A small image classifier, trained from scratch.
Model: 3.47M parameters, 64-pixel images, width 256.
Training: ademamix at rate 0.00041, 40000 steps, batches of 256, held-out accuracy 58%.
Rows from block 5 of a small image classifier, named by matrix and row number. Rows with one number belong to one neuron. Each number is 50 + 10 x the weight over its row's rms, rounded and kept within 0 to 99. All counts start at 0.
After each neuron's rows are labels from the 100 images, of 14848, where the neuron reaches its largest size: "strongest on" is what is common among them. Only what is clearly more common there than usual is listed. The data: photos of plants, animals and fungi (iNaturalist). In brackets: how many of the 100.
# u: gMLP up (value half) (model.blocks.5.mixer.u.weight, 512x256), inputs 172-255
# v: gMLP up (gate half) (model.blocks.5.mixer.v.weight, 512x256), inputs 172-255
# out: gMLP down (model.blocks.5.mixer.out.weight, 256x512, transposed), outputs 172-255

u.258:28 54 59 74 49 42 52 63 55 51 46 48 66 42 53 49 46 56 55 51 46 41 44 33 50 61 29 71 62 63 46 45 44 49 58 57 45 40 36 38 55 52 56 39 49 42 66 42 54 50 47 50 41 34 40 71 50 32 45 50 70 50 45 61 67 51 56 57 62 67 42 65 42 27 55 49 52 56 38 51 49 60 67 45
v.258:61 57 61 31 43 55 55 42 51 43 50 64 53 55 48 38 53 56 53 33 35 50 56 40 57 49 56 42 49 38 52 41 33 46 19 56 46 67 45 45 49 43 68 39 44 49 64 19 60 57 52 54 61 39 46 47 41 53 80 48 62 52 57 19 52 46 48 42 38 41 55 45 53 32 53 55 55 34 49 50 48 49 54 71
out.258:63 34 48 58 64 47 37 57 54 42 44 60 59 43 61 59 35 47 46 43 59 49 37 37 50 32 56 58 36 50 60 58 53 45 69 45 53 49 66 70 47 48 30 43 59 43 42 31 64 48 53 58 46 58 69 43 46 41 23 49 47 41 53 63 52 57 54 53 50 42 46 53 57 51 47 32 56 37 44 31 60 46 41 52
strongest on: phylum Chordata (92); class Aves (90); order Anseriformes (42); family: Anatidae (42)

u.97:51 66 44 43 44 55 55 49 48 52 50 50 42 60 47 44 53 49 41 66 46 62 54 59 64 61 50 60 39 48 51 59 51 47 53 81 46 61 51 41 64 50 37 32 44 48 56 48 57 71 41 68 57 66 56 53 57 61 39 33 46 50 64 52 49 44 47 66 44 48 51 48 69 62 56 37 56 48 50 41 53 51 44 26
v.97:66 53 45 40 55 57 47 48 52 53 40 40 49 41 56 34 50 46 51 67 52 45 75 42 45 52 46 27 64 44 49 39 41 57 38 53 50 49 64 67 43 66 31 48 38 65 60 34 40 53 47 55 50 53 51 58 45 51 48 52 65 46 48 63 58 57 51 58 55 69 59 38 35 57 60 60 47 23 56 46 57 36 47 48
out.97:58 32 48 45 49 58 27 52 63 44 62 46 70 51 62 45 52 31 61 43 66 49 47 53 37 59 60 36 50 65 49 63 64 48 48 42 42 44 54 42 52 41 50 48 65 56 41 40 43 42 55 41 57 45 43 71 46 47 63 57 38 54 54 52 78 40 65 41 61 53 29 61 58 45 41 51 46 47 53 49 56 33 60 63
strongest on: phylum Chordata (92); class Aves (83); order Charadriiformes (25)

u.102:56 51 66 56 69 45 53 45 50 47 46 59 63 50 46 56 34 38 52 49 50 47 66 52 60 39 45 43 54 49 59 34 52 61 64 50 40 55 60 65 39 40 62 59 29 52 53 45 35 54 51 37 46 57 47 43 50 61 34 46 43 33 60 52 54 43 60 50 41 69 51 54 44 67 67 55 58 42 57 52 67 43 54 56
v.102:40 55 58 44 64 58 45 43 39 28 36 74 71 47 53 63 31 51 49 44 58 54 62 49 43 62 55 67 53 47 59 57 68 57 52 65 48 40 34 61 40 51 54 44 52 65 60 58 51 59 39 56 34 40 55 54 35 46 56 54 33 55 52 49 38 50 68 47 46 68 55 63 49 57 45 57 57 44 58 40 47 39 43 44
out.102:33 48 31 44 60 32 47 52 38 53 57 54 42 47 50 57 48 52 66 38 52 46 35 36 18 41 36 55 50 55 49 58 59 62 53 31 37 64 42 35 41 50 49 47 68 61 43 53 54 51 38 51 48 57 65 55 58 45 57 39 44 42 63 46 43 47 44 60 55 53 26 43 58 43 52 56 48 48 30 44 48 46 34 52
strongest on: order Lepidoptera (40)

u.401:57 32 61 50 44 36 66 66 50 58 59 58 57 59 49 42 41 59 57 53 65 45 51 39 39 57 39 59 46 55 44 56 46 32 58 47 25 62 58 45 55 44 54 33 40 62 54 54 45 51 47 49 49 33 51 30 72 60 53 65 61 59 44 43 49 48 41 58 27 53 44 47 52 41 51 33 35 50 49 61 40 49 61 40
v.401:49 52 54 50 73 59 45 42 40 53 49 40 36 40 55 63 36 44 67 62 53 42 45 39 44 30 44 27 43 45 58 47 43 62 40 64 50 63 39 48 47 56 57 49 66 43 52 46 46 63 53 49 65 40 50 64 46 34 56 54 55 36 54 52 48 53 48 59 45 62 45 58 63 49 44 56 61 40 60 38 54 52 39 45
out.401:23 52 49 35 37 43 61 47 42 53 72 53 45 59 40 48 51 56 47 42 60 56 29 39 67 46 46 60 37 44 37 49 55 41 54 45 36 35 47 49 63 55 68 58 46 55 38 48 69 47 48 41 31 76 50 55 50 45 47 37 66 45 50 50 62 46 46 55 52 60 58 80 45 36 46 53 40 46 65 66 47 53 45 56
strongest on: order Odonata (28)

u.255:53 38 38 61 70 59 46 50 48 46 48 52 42 44 59 35 38 38 49 36 47 46 48 66 57 35 44 37 48 58 60 47 62 58 43 48 52 50 49 52 50 69 54 39 60 32 41 53 39 55 47 42 55 53 54 61 45 44 51 54 35 38 57 51 40 36 43 47 56 54 47 41 49 52 59 53 60 62 73 55 49 45 43 50
v.255:68 60 74 57 40 44 61 52 52 59 38 47 55 44 27 58 40 57 45 50 57 55 43 53 41 50 49 61 33 45 54 59 43 58 36 58 47 47 58 55 72 55 51 26 51 61 49 43 28 54 36 51 34 55 51 55 48 63 50 35 41 38 55 42 54 33 58 34 46 50 65 42 53 60 51 54 48 33 52 44 56 50 68 47
out.255:62 45 65 61 56 43 69 59 47 42 32 38 59 47 39 70 59 53 43 49 46 50 63 41 46 44 61 62 45 41 59 43 48 60 40 61 47 39 37 52 57 35 28 63 50 45 47 40 51 47 52 54 43 55 37 44 53 55 41 47 56 50 60 61 57 41 40 54 55 58 33 53 56 51 44 49 52 52 38 61 59 45 59 66
strongest on: order Passeriformes (50)

u.470:39 47 49 61 52 43 58 65 55 62 62 50 55 52 60 51 56 61 59 40 57 47 53 41 51 67 43 44 50 65 54 53 47 37 61 52 36 59 56 43 71 63 33 41 44 53 43 49 49 38 52 45 51 49 52 56 60 52 40 53 70 51 42 52 46 31 42 83 25 51 47 47 37 27 45 38 41 52 58 56 35 45 62 48
v.470:54 48 46 57 43 60 41 39 52 51 40 58 44 44 42 56 43 27 59 50 42 62 56 72 52 43 42 44 40 61 44 53 34 66 48 63 57 40 45 62 43 43 61 55 75 42 44 44 42 58 42 59 46 56 49 78 30 45 59 35 45 52 51 34 48 60 44 36 51 39 57 60 62 65 43 59 53 38 49 42 61 41 36 59
out.470:37 26 35 61 59 28 39 58 45 60 44 65 54 42 30 47 44 40 31 42 40 43 59 78 56 66 51 43 50 42 32 67 45 60 35 58 47 51 45 67 44 57 40 47 33 37 39 55 46 61 45 43 54 66 65 45 50 53 50 46 59 21 43 42 44 53 51 42 55 49 55 58 36 56 54 42 57 39 41 61 49 47 49 30
strongest on: order Odonata (38); family: Coenagrionidae (25)

u.112:56 24 40 50 58 29 37 43 49 68 59 60 34 48 44 68 18 39 61 56 51 63 45 47 43 37 47 76 39 49 48 58 69 49 47 56 56 49 50 40 47 47 53 50 66 39 28 39 55 58 60 46 41 64 51 59 43 46 70 45 50 41 46 32 37 47 44 47 43 66 52 50 53 63 64 54 46 60 63 44 56 47 57 72
v.112:60 49 55 48 55 50 42 48 50 41 43 48 64 34 48 54 44 47 54 58 59 49 63 40 59 48 33 47 38 60 55 16 50 53 53 55 57 63 39 55 33 55 41 62 44 26 24 44 56 57 56 41 50 45 40 44 37 52 61 31 43 45 54 43 58 57 57 43 79 67 61 61 61 50 46 43 50 33 56 52 57 47 59 49
out.112:32 52 56 49 60 57 55 59 58 45 46 52 39 30 60 37 54 41 55 44 49 55 46 50 29 56 57 61 59 71 34 35 68 41 71 45 48 47 47 47 59 61 56 42 70 45 57 53 46 52 62 35 70 59 39 50 49 55 45 52 44 54 49 29 48 41 51 38 60 38 58 58 57 62 56 48 53 46 30 46 55 44 40 43
strongest on: class Insecta (70); phylum Arthropoda (70); order Lepidoptera (45)

u.387:41 46 60 49 30 48 61 72 56 44 54 56 54 46 56 57 60 55 67 51 54 59 34 41 41 60 38 33 60 72 60 53 37 44 42 45 21 49 48 36 51 58 49 39 37 63 59 64 61 45 49 53 55 45 35 49 26 59 55 43 64 59 46 61 46 41 39 65 45 54 44 50 41 48 45 60 35 53 35 61 54 50 49 47
v.387:66 34 54 57 47 45 23 50 69 57 51 53 39 48 43 48 35 33 68 48 44 50 65 52 65 54 51 46 44 51 44 61 72 54 53 59 64 47 54 59 61 65 54 36 40 31 48 29 48 77 40 58 66 55 55 65 49 59 64 52 59 39 45 43 51 40 45 38 52 51 62 51 59 49 76 45 44 30 50 30 48 62 48 39
out.387:48 45 41 55 51 41 41 51 51 72 36 68 54 45 55 71 61 51 40 49 42 41 40 30 32 38 75 62 40 63 54 49 53 49 58 58 52 58 35 55 41 40 73 43 54 53 41 46 52 53 32 48 46 47 56 72 40 48 47 54 60 43 59 70 37 59 51 49 56 48 60 45 39 49 55 55 57 49 49 42 48 44 44 71
strongest on: phylum Chordata (96); class Aves (95); order Pelecaniformes (61); family: Ardeidae (54)

u.354:53 52 50 49 49 45 52 43 64 72 65 52 64 41 53 45 39 32 55 53 42 58 40 51 57 63 40 43 49 51 46 61 39 62 66 69 49 65 38 51 39 61 31 35 41 56 49 45 17 47 17 47 48 63 45 57 53 48 43 48 44 49 40 60 33 34 56 59 34 57 49 44 42 65 58 56 59 49 59 59 60 55 44 46
v.354:56 67 38 47 54 52 45 32 36 42 45 55 55 51 35 50 49 30 41 71 43 55 42 50 68 57 38 51 42 60 57 50 36 52 35 74 62 40 45 41 28 38 39 58 58 47 61 41 42 63 54 61 58 55 32 73 37 51 52 44 47 45 55 63 61 51 57 50 48 59 47 41 68 69 53 37 52 47 50 52 60 35 22 53
out.354:45 32 58 49 42 53 62 57 38 60 41 59 65 58 61 69 42 66 46 49 59 44 29 67 56 63 52 52 50 42 53 60 40 51 47 66 35 69 36 43 69 56 53 65 37 46 47 37 53 46 29 56 40 60 29 51 50 45 49 57 59 60 52 52 36 40 52 53 38 60 46 48 37 50 47 63 44 48 52 40 46 29 62 40
strongest on: order Odonata (36); family: Coenagrionidae (27)

u.20:49 57 60 57 44 41 56 58 60 64 58 62 58 36 47 50 40 59 55 64 53 60 41 32 47 57 43 63 57 65 64 59 52 59 55 68 54 48 57 56 49 52 44 55 46 45 25 53 33 52 44 55 53 54 46 52 51 40 45 55 52 34 49 53 37 38 51 65 36 48 38 57 43 58 44 48 50 51 48 37 41 60 58 61
v.20:61 50 64 54 63 55 40 62 54 35 46 55 56 45 50 37 72 34 56 58 55 61 44 57 57 41 58 46 33 50 57 42 63 70 36 47 44 45 59 41 46 69 46 62 42 54 54 48 32 54 53 38 49 47 35 46 41 61 44 42 53 38 70 40 52 70 59 32 40 44 76 43 58 51 62 43 46 44 65 42 65 39 42 66
out.20:52 57 37 46 53 67 49 56 57 42 42 54 49 56 63 51 46 52 57 44 44 60 50 56 47 47 44 48 62 63 29 54 52 61 41 40 37 41 44 41 43 32 61 57 48 52 44 74 58 45 34 57 54 56 58 43 41 52 39 34 40 32 40 33 63 48 36 54 35 41 50 38 60 62 54 62 46 47 48 55 43 47 46 58
strongest on: class Insecta (76); phylum Arthropoda (76); order Lepidoptera (41)

u.453:56 51 59 43 52 36 51 50 41 61 48 43 43 46 36 51 72 58 62 64 60 62 69 70 62 49 46 59 40 47 53 38 42 50 67 49 49 51 50 48 31 59 60 53 41 70 36 45 63 47 55 34 58 57 33 40 57 52 58 37 58 46 34 17 54 41 45 45 61 50 47 38 55 51 55 38 39 27 53 34 41 38 46 52
v.453:55 51 55 49 41 48 32 47 51 72 51 41 58 49 42 39 70 44 34 51 39 63 63 42 56 42 35 38 47 48 56 41 47 43 62 48 59 67 52 56 46 63 45 39 53 66 44 43 52 62 55 43 35 70 49 50 47 42 60 34 48 59 49 42 35 40 51 27 62 53 54 60 54 53 51 61 53 58 56 31 48 48 40 49
out.453:40 53 52 55 48 67 53 62 71 54 42 52 65 61 49 40 60 53 52 36 50 43 63 54 59 41 54 29 53 53 52 49 44 47 43 43 54 39 47 37 48 50 43 51 52 53 55 47 50 45 68 47 60 37 52 64 43 46 57 59 52 46 31 34 46 37 57 47 44 47 54 62 34 56 32 23 52 47 53 44 43 42 63 39
strongest on: order Lepidoptera (33)

u.2:46 55 52 65 51 54 48 43 40 55 41 51 49 62 55 45 52 63 70 61 61 49 50 46 74 48 59 52 41 48 39 42 56 66 58 53 48 21 58 54 60 54 48 70 44 57 36 61 72 47 68 43 58 44 63 49 40 39 53 58 52 53 45 34 49 35 36 58 58 43 37 51 58 47 61 20 37 48 50 67 35 44 70 46
v.2:51 58 56 33 64 55 51 34 35 49 61 37 51 65 49 44 52 40 49 59 54 47 66 69 68 59 66 37 34 41 55 45 68 60 34 51 62 46 57 56 41 45 62 41 35 50 57 25 65 51 59 46 50 47 48 53 34 39 58 53 55 55 58 44 49 54 56 21 74 41 64 39 52 37 47 44 49 58 70 53 46 47 53 51
out.2:50 60 43 54 34 54 66 58 57 66 41 63 45 38 63 64 51 37 48 33 46 52 55 79 57 47 59 52 48 57 49 45 50 55 51 56 19 55 49 57 50 53 53 46 33 53 31 34 47 42 47 46 69 60 62 47 46 50 74 53 63 50 60 59 48 60 50 68 35 52 27 59 48 53 51 44 52 40 38 53 48 40 54 56
strongest on: phylum Arthropoda (72); class Insecta (71); order Lepidoptera (60); family: Crambidae (26)

u.407:41 38 64 65 49 46 55 56 56 66 44 45 66 50 49 50 41 49 53 45 56 59 49 45 73 58 49 31 55 52 39 57 54 49 58 47 50 48 51 56 68 65 43 48 55 25 56 61 50 50 46 54 57 44 53 45 68 48 47 56 56 47 54 61 61 57 46 59 57 45 46 56 41 35 53 54 54 41 40 60 32 60 65 40
v.407:73 46 41 44 60 47 30 53 58 43 45 67 52 35 47 38 51 43 55 47 46 55 59 54 46 51 51 54 42 25 56 55 64 60 52 44 43 28 41 44 35 59 46 42 54 58 54 42 51 45 52 30 48 58 47 57 52 25 56 31 41 28 69 46 53 50 46 47 56 68 75 49 43 49 39 57 54 32 61 49 56 43 45 51
out.407:64 64 49 39 38 49 46 34 30 59 47 34 45 47 59 31 45 50 60 54 39 41 43 53 49 45 56 32 54 48 54 57 39 44 45 30 44 60 41 62 50 46 46 57 39 56 68 62 52 50 54 59 58 39 60 51 35 42 44 27 58 61 55 46 54 51 47 53 46 41 62 55 58 57 54 57 58 66 49 56 35 72 29 53
strongest on: phylum Tracheophyta (28); kingdom Plantae (28); class Magnoliopsida (26)

u.390:45 38 47 64 37 44 55 52 55 45 41 59 61 36 67 24 45 51 64 36 63 51 39 38 39 51 44 45 64 76 47 71 57 50 48 43 28 52 49 43 54 68 54 55 36 43 62 67 24 49 58 58 58 41 51 63 45 38 35 52 49 57 40 61 52 61 46 59 39 46 43 42 46 58 53 52 55 51 29 77 51 53 54 43
v.390:67 65 56 44 55 65 58 52 56 52 61 52 47 45 32 53 40 55 53 69 44 49 55 59 50 59 47 38 35 38 73 54 47 59 59 55 50 45 61 53 45 34 58 42 43 57 37 49 59 41 33 47 51 50 56 46 47 56 51 49 38 29 70 33 56 33 54 36 61 42 74 45 46 55 53 39 57 30 77 32 52 34 62 62
out.390:49 52 45 55 47 53 57 61 79 44 62 37 46 63 43 51 47 55 57 48 57 59 55 22 45 54 49 52 32 51 58 53 40 42 67 25 48 32 27 57 67 58 51 43 46 27 36 45 50 52 52 47 40 41 60 35 65 39 77 55 53 34 51 49 50 47 59 53 44 52 62 48 55 49 45 52 54 54 40 61 48 42 46 47
strongest on: phylum Chordata (92); class Aves (89); order Passeriformes (87); family: Parulidae (30)

u.456:55 48 55 48 46 62 43 52 54 45 49 67 51 65 44 45 55 43 52 46 68 49 63 63 52 46 56 71 55 42 49 33 46 61 39 56 49 41 58 47 49 66 56 63 61 52 24 67 47 48 62 31 41 42 45 44 62 46 47 43 27 27 51 37 54 56 53 30 39 50 34 45 65 59 57 46 48 38 43 59 55 57 61 71
v.456:44 55 57 60 43 61 44 52 43 50 55 42 57 66 40 68 44 47 48 53 53 35 44 66 45 30 57 73 48 47 45 46 59 39 46 61 54 55 47 52 50 68 51 42 43 57 39 55 46 49 44 29 34 50 42 42 58 51 59 67 48 41 59 54 42 50 53 34 47 58 54 38 72 49 66 56 68 45 53 53 45 62 60 52
out.456:38 35 61 60 51 72 30 62 51 47 58 56 42 56 50 42 66 40 40 74 38 48 41 34 37 51 56 47 44 40 45 62 65 54 74 59 54 38 53 47 54 54 44 45 42 59 42 29 51 47 61 40 41 57 43 49 40 47 63 66 55 62 42 38 49 31 57 55 42 54 35 59 50 40 53 39 29 38 49 10 47 43 46 51
strongest on: order Lepidoptera (39)

u.417:47 37 49 66 53 54 45 67 57 49 50 70 60 42 55 70 61 47 64 64 54 49 53 57 43 46 44 32 44 50 53 56 32 43 45 62 41 48 52 47 57 61 55 42 54 65 25 33 66 45 50 38 43 56 53 60 47 47 46 34 32 33 45 36 58 56 51 60 39 55 54 44 42 30 36 55 55 44 44 61 50 48 37 60
v.417:48 53 48 46 56 72 39 48 42 41 57 46 46 59 51 66 53 39 59 53 50 33 50 67 60 43 40 50 45 44 58 47 67 46 50 51 39 56 35 40 47 62 72 58 51 60 41 54 54 42 43 31 59 45 54 45 51 49 65 62 54 40 64 52 62 56 44 38 45 48 76 40 51 48 53 64 56 37 48 57 51 54 51 63
out.417:68 36 67 55 50 56 65 61 33 48 67 41 41 52 54 40 46 57 54 63 50 49 34 38 63 63 66 66 45 43 51 27 49 67 56 64 25 58 39 36 59 43 39 55 55 37 60 36 43 60 42 57 44 31 51 51 49 44 43 53 58 52 58 65 35 55 60 55 58 59 61 53 56 48 68 52 56 51 37 52 45 53 50 28
strongest on: phylum Arthropoda (70); class Insecta (66)

u.301:46 51 50 57 38 39 58 52 71 67 45 47 69 24 50 30 73 49 81 57 50 49 38 39 46 66 57 62 47 68 44 58 45 59 34 53 39 36 57 53 48 65 58 42 34 53 44 57 58 45 46 53 54 43 58 59 48 56 52 43 54 46 40 34 60 48 38 66 43 47 44 35 49 48 50 56 26 62 46 42 53 48 59 57
v.301:63 52 55 46 60 64 58 49 43 38 47 64 54 50 48 58 44 40 39 42 49 39 46 39 47 51 42 45 60 42 43 38 48 40 49 47 58 52 42 58 44 36 48 52 49 60 61 36 49 63 37 42 26 40 51 51 52 44 55 50 43 38 59 46 27 48 76 43 49 51 50 59 63 58 58 42 86 54 52 65 48 41 49 62
out.301:66 48 44 45 45 59 48 42 46 51 30 56 52 49 57 47 44 51 54 60 51 44 48 30 48 54 55 63 45 56 57 28 36 61 35 52 46 53 61 69 36 38 49 68 57 56 40 60 58 65 28 52 39 38 43 52 46 51 43 57 46 48 54 57 51 70 42 42 46 53 59 45 73 64 45 31 58 63 45 51 56 61 39 47
strongest on: order Lepidoptera (51)

u.110:51 68 36 58 60 48 54 51 59 35 63 48 50 32 57 46 64 44 59 48 44 56 44 33 57 53 24 54 38 40 45 60 62 57 70 47 39 43 55 49 57 58 55 48 65 76 39 38 58 45 44 56 55 37 39 44 45 38 51 54 40 47 48 53 44 39 34 49 39 61 64 50 44 56 46 39 50 40 58 54 47 45 35 56
v.110:51 38 57 38 62 46 53 69 52 38 52 51 49 56 54 57 54 49 54 46 43 51 47 48 45 42 26 45 59 40 48 35 61 45 45 49 45 35 42 49 33 44 82 49 55 53 52 33 54 50 47 54 56 40 35 52 31 66 53 59 41 43 41 54 46 44 68 47 57 48 49 62 49 43 54 53 47 40 54 56 51 72 40 60
out.110:63 60 49 53 52 53 42 35 40 43 57 50 53 46 51 66 41 63 57 21 56 40 46 39 43 50 54 30 38 49 51 58 39 57 55 38 46 62 57 68 45 54 40 44 37 44 43 48 49 44 52 47 52 59 63 56 45 69 37 58 48 42 51 67 41 61 35 65 47 39 47 41 54 52 48 42 61 58 51 40 43 40 63 34
strongest on: order Anseriformes (26); family: Anatidae (26)

u.199:51 61 42 45 52 70 59 44 47 52 32 35 45 39 51 47 43 46 44 66 50 36 44 48 62 61 48 57 41 34 59 47 48 51 52 65 65 54 47 60 55 46 65 33 47 56 47 58 60 47 47 59 55 44 55 39 55 58 56 61 56 52 55 53 58 51 46 52 44 57 42 37 47 57 39 55 47 46 71 55 59 41 48 60
v.199:64 50 49 49 46 48 48 41 47 44 53 61 55 32 45 39 40 52 37 67 55 47 52 33 69 54 40 39 50 40 65 52 42 48 45 58 52 56 55 51 51 56 32 35 55 53 57 46 50 52 29 49 46 50 25 40 38 49 36 52 58 48 67 37 45 49 46 43 47 71 58 69 50 69 43 60 52 52 46 51 50 37 43 50
out.199:62 60 66 53 56 42 48 47 54 50 69 56 60 39 78 33 65 35 56 51 55 54 44 24 46 46 48 39 47 39 61 51 55 44 60 32 57 62 58 51 30 35 60 43 59 49 53 52 53 49 50 56 34 35 37 59 59 32 53 53 53 62 39 60 51 52 56 55 50 67 31 28 60 35 41 47 27 39 65 49 54 44 46 65
strongest on: order Passeriformes (54)

u.1:46 51 55 56 53 50 62 52 55 35 59 57 58 38 49 54 52 51 62 62 46 60 50 66 49 61 54 44 34 48 41 70 56 55 68 49 51 36 51 36 64 66 45 61 52 66 55 44 61 46 66 59 43 46 52 56 51 56 73 40 53 56 48 54 44 40 34 42 39 34 42 57 57 52 41 39 48 60 51 21 50 36 60 52
v.1:59 59 54 55 54 65 47 43 39 56 57 57 41 55 41 43 50 47 44 52 41 46 54 38 37 58 57 65 51 50 47 54 63 58 46 41 48 40 54 58 54 43 64 54 54 45 35 58 49 56 52 52 42 42 40 55 55 55 46 55 29 40 45 49 49 47 64 50 56 63 45 72 54 67 51 49 72 51 64 32 58 45 57 54
out.1:54 46 28 49 51 41 43 49 60 56 72 35 45 35 36 68 38 38 80 56 53 50 63 48 32 73 39 60 63 57 50 30 35 46 49 59 70 59 45 37 52 61 49 47 68 45 47 67 65 25 47 49 48 72 49 43 63 61 61 41 60 63 59 54 50 51 54 54 46 37 52 36 48 55 63 38 57 43 36 42 66 45 36 53
strongest on: phylum Arthropoda (80); class Insecta (62); order Lepidoptera (36)

u.260:56 59 45 42 27 29 70 42 52 33 40 39 42 39 48 51 28 57 49 63 39 53 50 63 40 57 42 62 49 46 51 53 45 40 47 56 53 57 57 45 57 60 24 46 50 47 41 40 61 59 46 62 54 64 67 46 58 52 49 48 57 40 50 37 54 35 39 49 60 65 50 32 41 42 40 57 48 47 50 66 59 54 50 57
v.260:66 54 55 47 45 47 41 52 50 69 50 24 42 40 54 45 65 48 55 59 61 54 58 46 48 46 51 46 32 27 51 46 52 62 29 56 60 38 43 41 53 60 36 39 52 53 38 33 67 67 53 55 49 55 53 42 62 64 60 40 64 46 48 26 47 60 39 44 49 67 66 55 58 53 42 55 64 50 56 72 67 45 44 52
out.260:49 65 56 41 43 57 57 44 57 35 64 85 58 55 59 43 58 50 61 49 54 37 40 42 45 47 55 55 63 45 63 70 47 51 50 50 50 65 51 63 47 44 56 51 52 66 43 30 48 65 49 51 45 45 71 46 47 50 26 63 53 41 44 46 50 61 47 40 45 48 56 47 56 49 40 48 62 40 38 49 49 55 54 56
strongest on: order Anseriformes (28); family: Anatidae (28)

u.267:47 49 51 74 53 55 45 52 46 43 47 57 46 41 61 48 64 47 54 55 63 45 51 56 50 58 46 62 49 48 44 55 52 44 38 55 44 56 49 41 49 54 71 50 51 56 55 66 70 42 58 44 62 43 60 51 40 47 47 53 41 42 46 63 55 31 48 52 33 58 52 60 45 49 53 50 53 41 40 57 34 49 62 33
v.267:59 40 68 51 50 53 60 54 54 43 39 46 40 40 31 72 70 39 44 53 52 43 57 28 48 51 28 48 52 38 60 56 36 57 43 62 69 57 58 51 38 50 57 80 59 41 42 55 70 49 41 49 42 48 42 65 53 45 64 56 49 28 57 61 52 50 53 63 34 43 51 54 47 52 42 51 41 57 51 56 56 55 60 71
out.267:55 59 36 47 65 37 64 58 46 41 58 32 49 61 49 50 47 59 71 53 51 36 56 54 45 40 43 48 53 38 46 50 59 30 51 41 51 32 58 40 48 66 56 44 40 40 51 45 31 53 40 49 67 52 39 23 50 41 55 42 53 56 48 43 43 40 60 54 61 46 50 63 28 56 46 54 80 51 45 46 44 61 45 46
strongest on: order Odonata (27)

u.356:47 46 49 69 48 53 55 43 52 53 48 56 63 38 58 65 48 56 72 46 64 65 39 38 44 61 49 58 59 72 37 65 58 38 75 41 71 42 50 42 57 43 39 55 36 52 46 44 40 43 51 34 68 55 47 58 37 31 53 68 65 51 46 51 69 40 45 57 49 50 53 57 46 27 41 46 54 65 35 70 42 48 54 53
v.356:46 54 46 48 80 50 32 52 52 51 49 60 59 62 57 42 55 27 50 54 38 39 44 50 27 42 37 51 53 54 50 30 51 45 55 60 54 34 32 55 50 51 41 49 50 27 35 50 46 66 34 43 49 49 46 63 49 37 51 36 46 44 77 54 54 59 66 39 37 45 62 54 41 61 58 37 66 34 43 57 53 59 55 72
out.356:60 51 45 65 55 45 35 52 37 55 48 63 67 59 52 50 36 65 41 62 45 44 70 31 53 56 50 38 53 38 62 54 60 60 56 49 46 58 60 48 49 57 54 59 51 52 37 45 62 40 46 51 56 52 65 50 38 32 51 54 52 45 40 79 41 41 51 40 62 47 33 64 69 39 46 43 33 58 43 59 55 65 70 36
strongest on: class Insecta (74); phylum Arthropoda (74); order Lepidoptera (52); class: Magnoliopsida (25)

u.148:41 52 47 53 45 52 40 49 62 52 58 50 46 35 48 55 47 55 69 47 50 52 63 34 53 59 53 52 47 33 47 41 54 56 57 54 55 54 56 54 59 72 48 51 52 61 30 33 60 44 67 38 39 70 59 47 35 49 48 63 45 43 42 25 54 50 37 55 35 54 60 34 38 41 31 49 56 35 67 60 55 56 30 61
v.148:55 58 56 43 54 52 34 45 53 64 35 45 30 58 50 58 51 33 34 38 46 52 50 62 61 39 66 53 39 44 58 34 66 69 46 48 52 42 58 51 54 50 33 54 57 36 34 33 51 59 49 39 53 56 51 47 47 47 42 50 47 50 70 40 71 66 51 69 60 44 73 58 52 71 64 40 46 53 47 46 62 58 57 41
out.148:34 38 42 47 48 54 57 51 46 54 49 63 55 58 45 73 39 52 39 49 56 70 52 41 75 49 51 55 51 39 52 48 51 42 61 49 49 61 33 43 43 46 58 44 56 48 45 58 51 36 67 51 49 55 54 48 43 58 38 32 51 33 50 55 60 55 56 45 56 52 41 73 56 55 45 40 65 43 47 25 58 56 48 44
strongest on: phylum Arthropoda (70); class Insecta (68)

u.343:45 51 44 46 50 44 60 42 46 46 61 43 61 59 58 42 39 34 54 46 49 54 56 43 45 60 47 59 55 51 41 28 54 60 44 52 42 53 31 41 36 64 50 57 47 48 37 60 59 59 52 58 54 50 55 48 22 57 51 42 52 57 55 33 53 65 61 62 57 55 59 48 62 40 31 50 44 44 66 54 62 53 40 54
v.343:43 50 36 36 58 45 55 48 36 43 60 43 60 67 53 71 38 47 39 52 49 59 41 34 66 51 49 42 50 35 31 51 73 63 39 57 68 25 42 61 39 53 58 69 55 30 47 43 50 53 51 44 41 44 60 66 48 57 58 35 37 49 53 47 36 39 61 66 59 57 50 52 58 72 54 42 49 45 55 26 50 53 47 54
out.343:45 56 58 40 57 57 48 61 68 56 59 47 51 51 44 62 54 39 55 46 39 58 56 48 56 61 59 57 42 54 31 46 46 48 65 39 44 44 54 63 45 43 40 50 69 47 48 48 54 55 43 53 60 42 41 51 70 50 62 51 52 60 28 57 71 58 49 35 52 44 65 46 41 64 38 63 32 43 36 58 66 35 63 48
strongest on: order Anseriformes (29); family: Anatidae (29)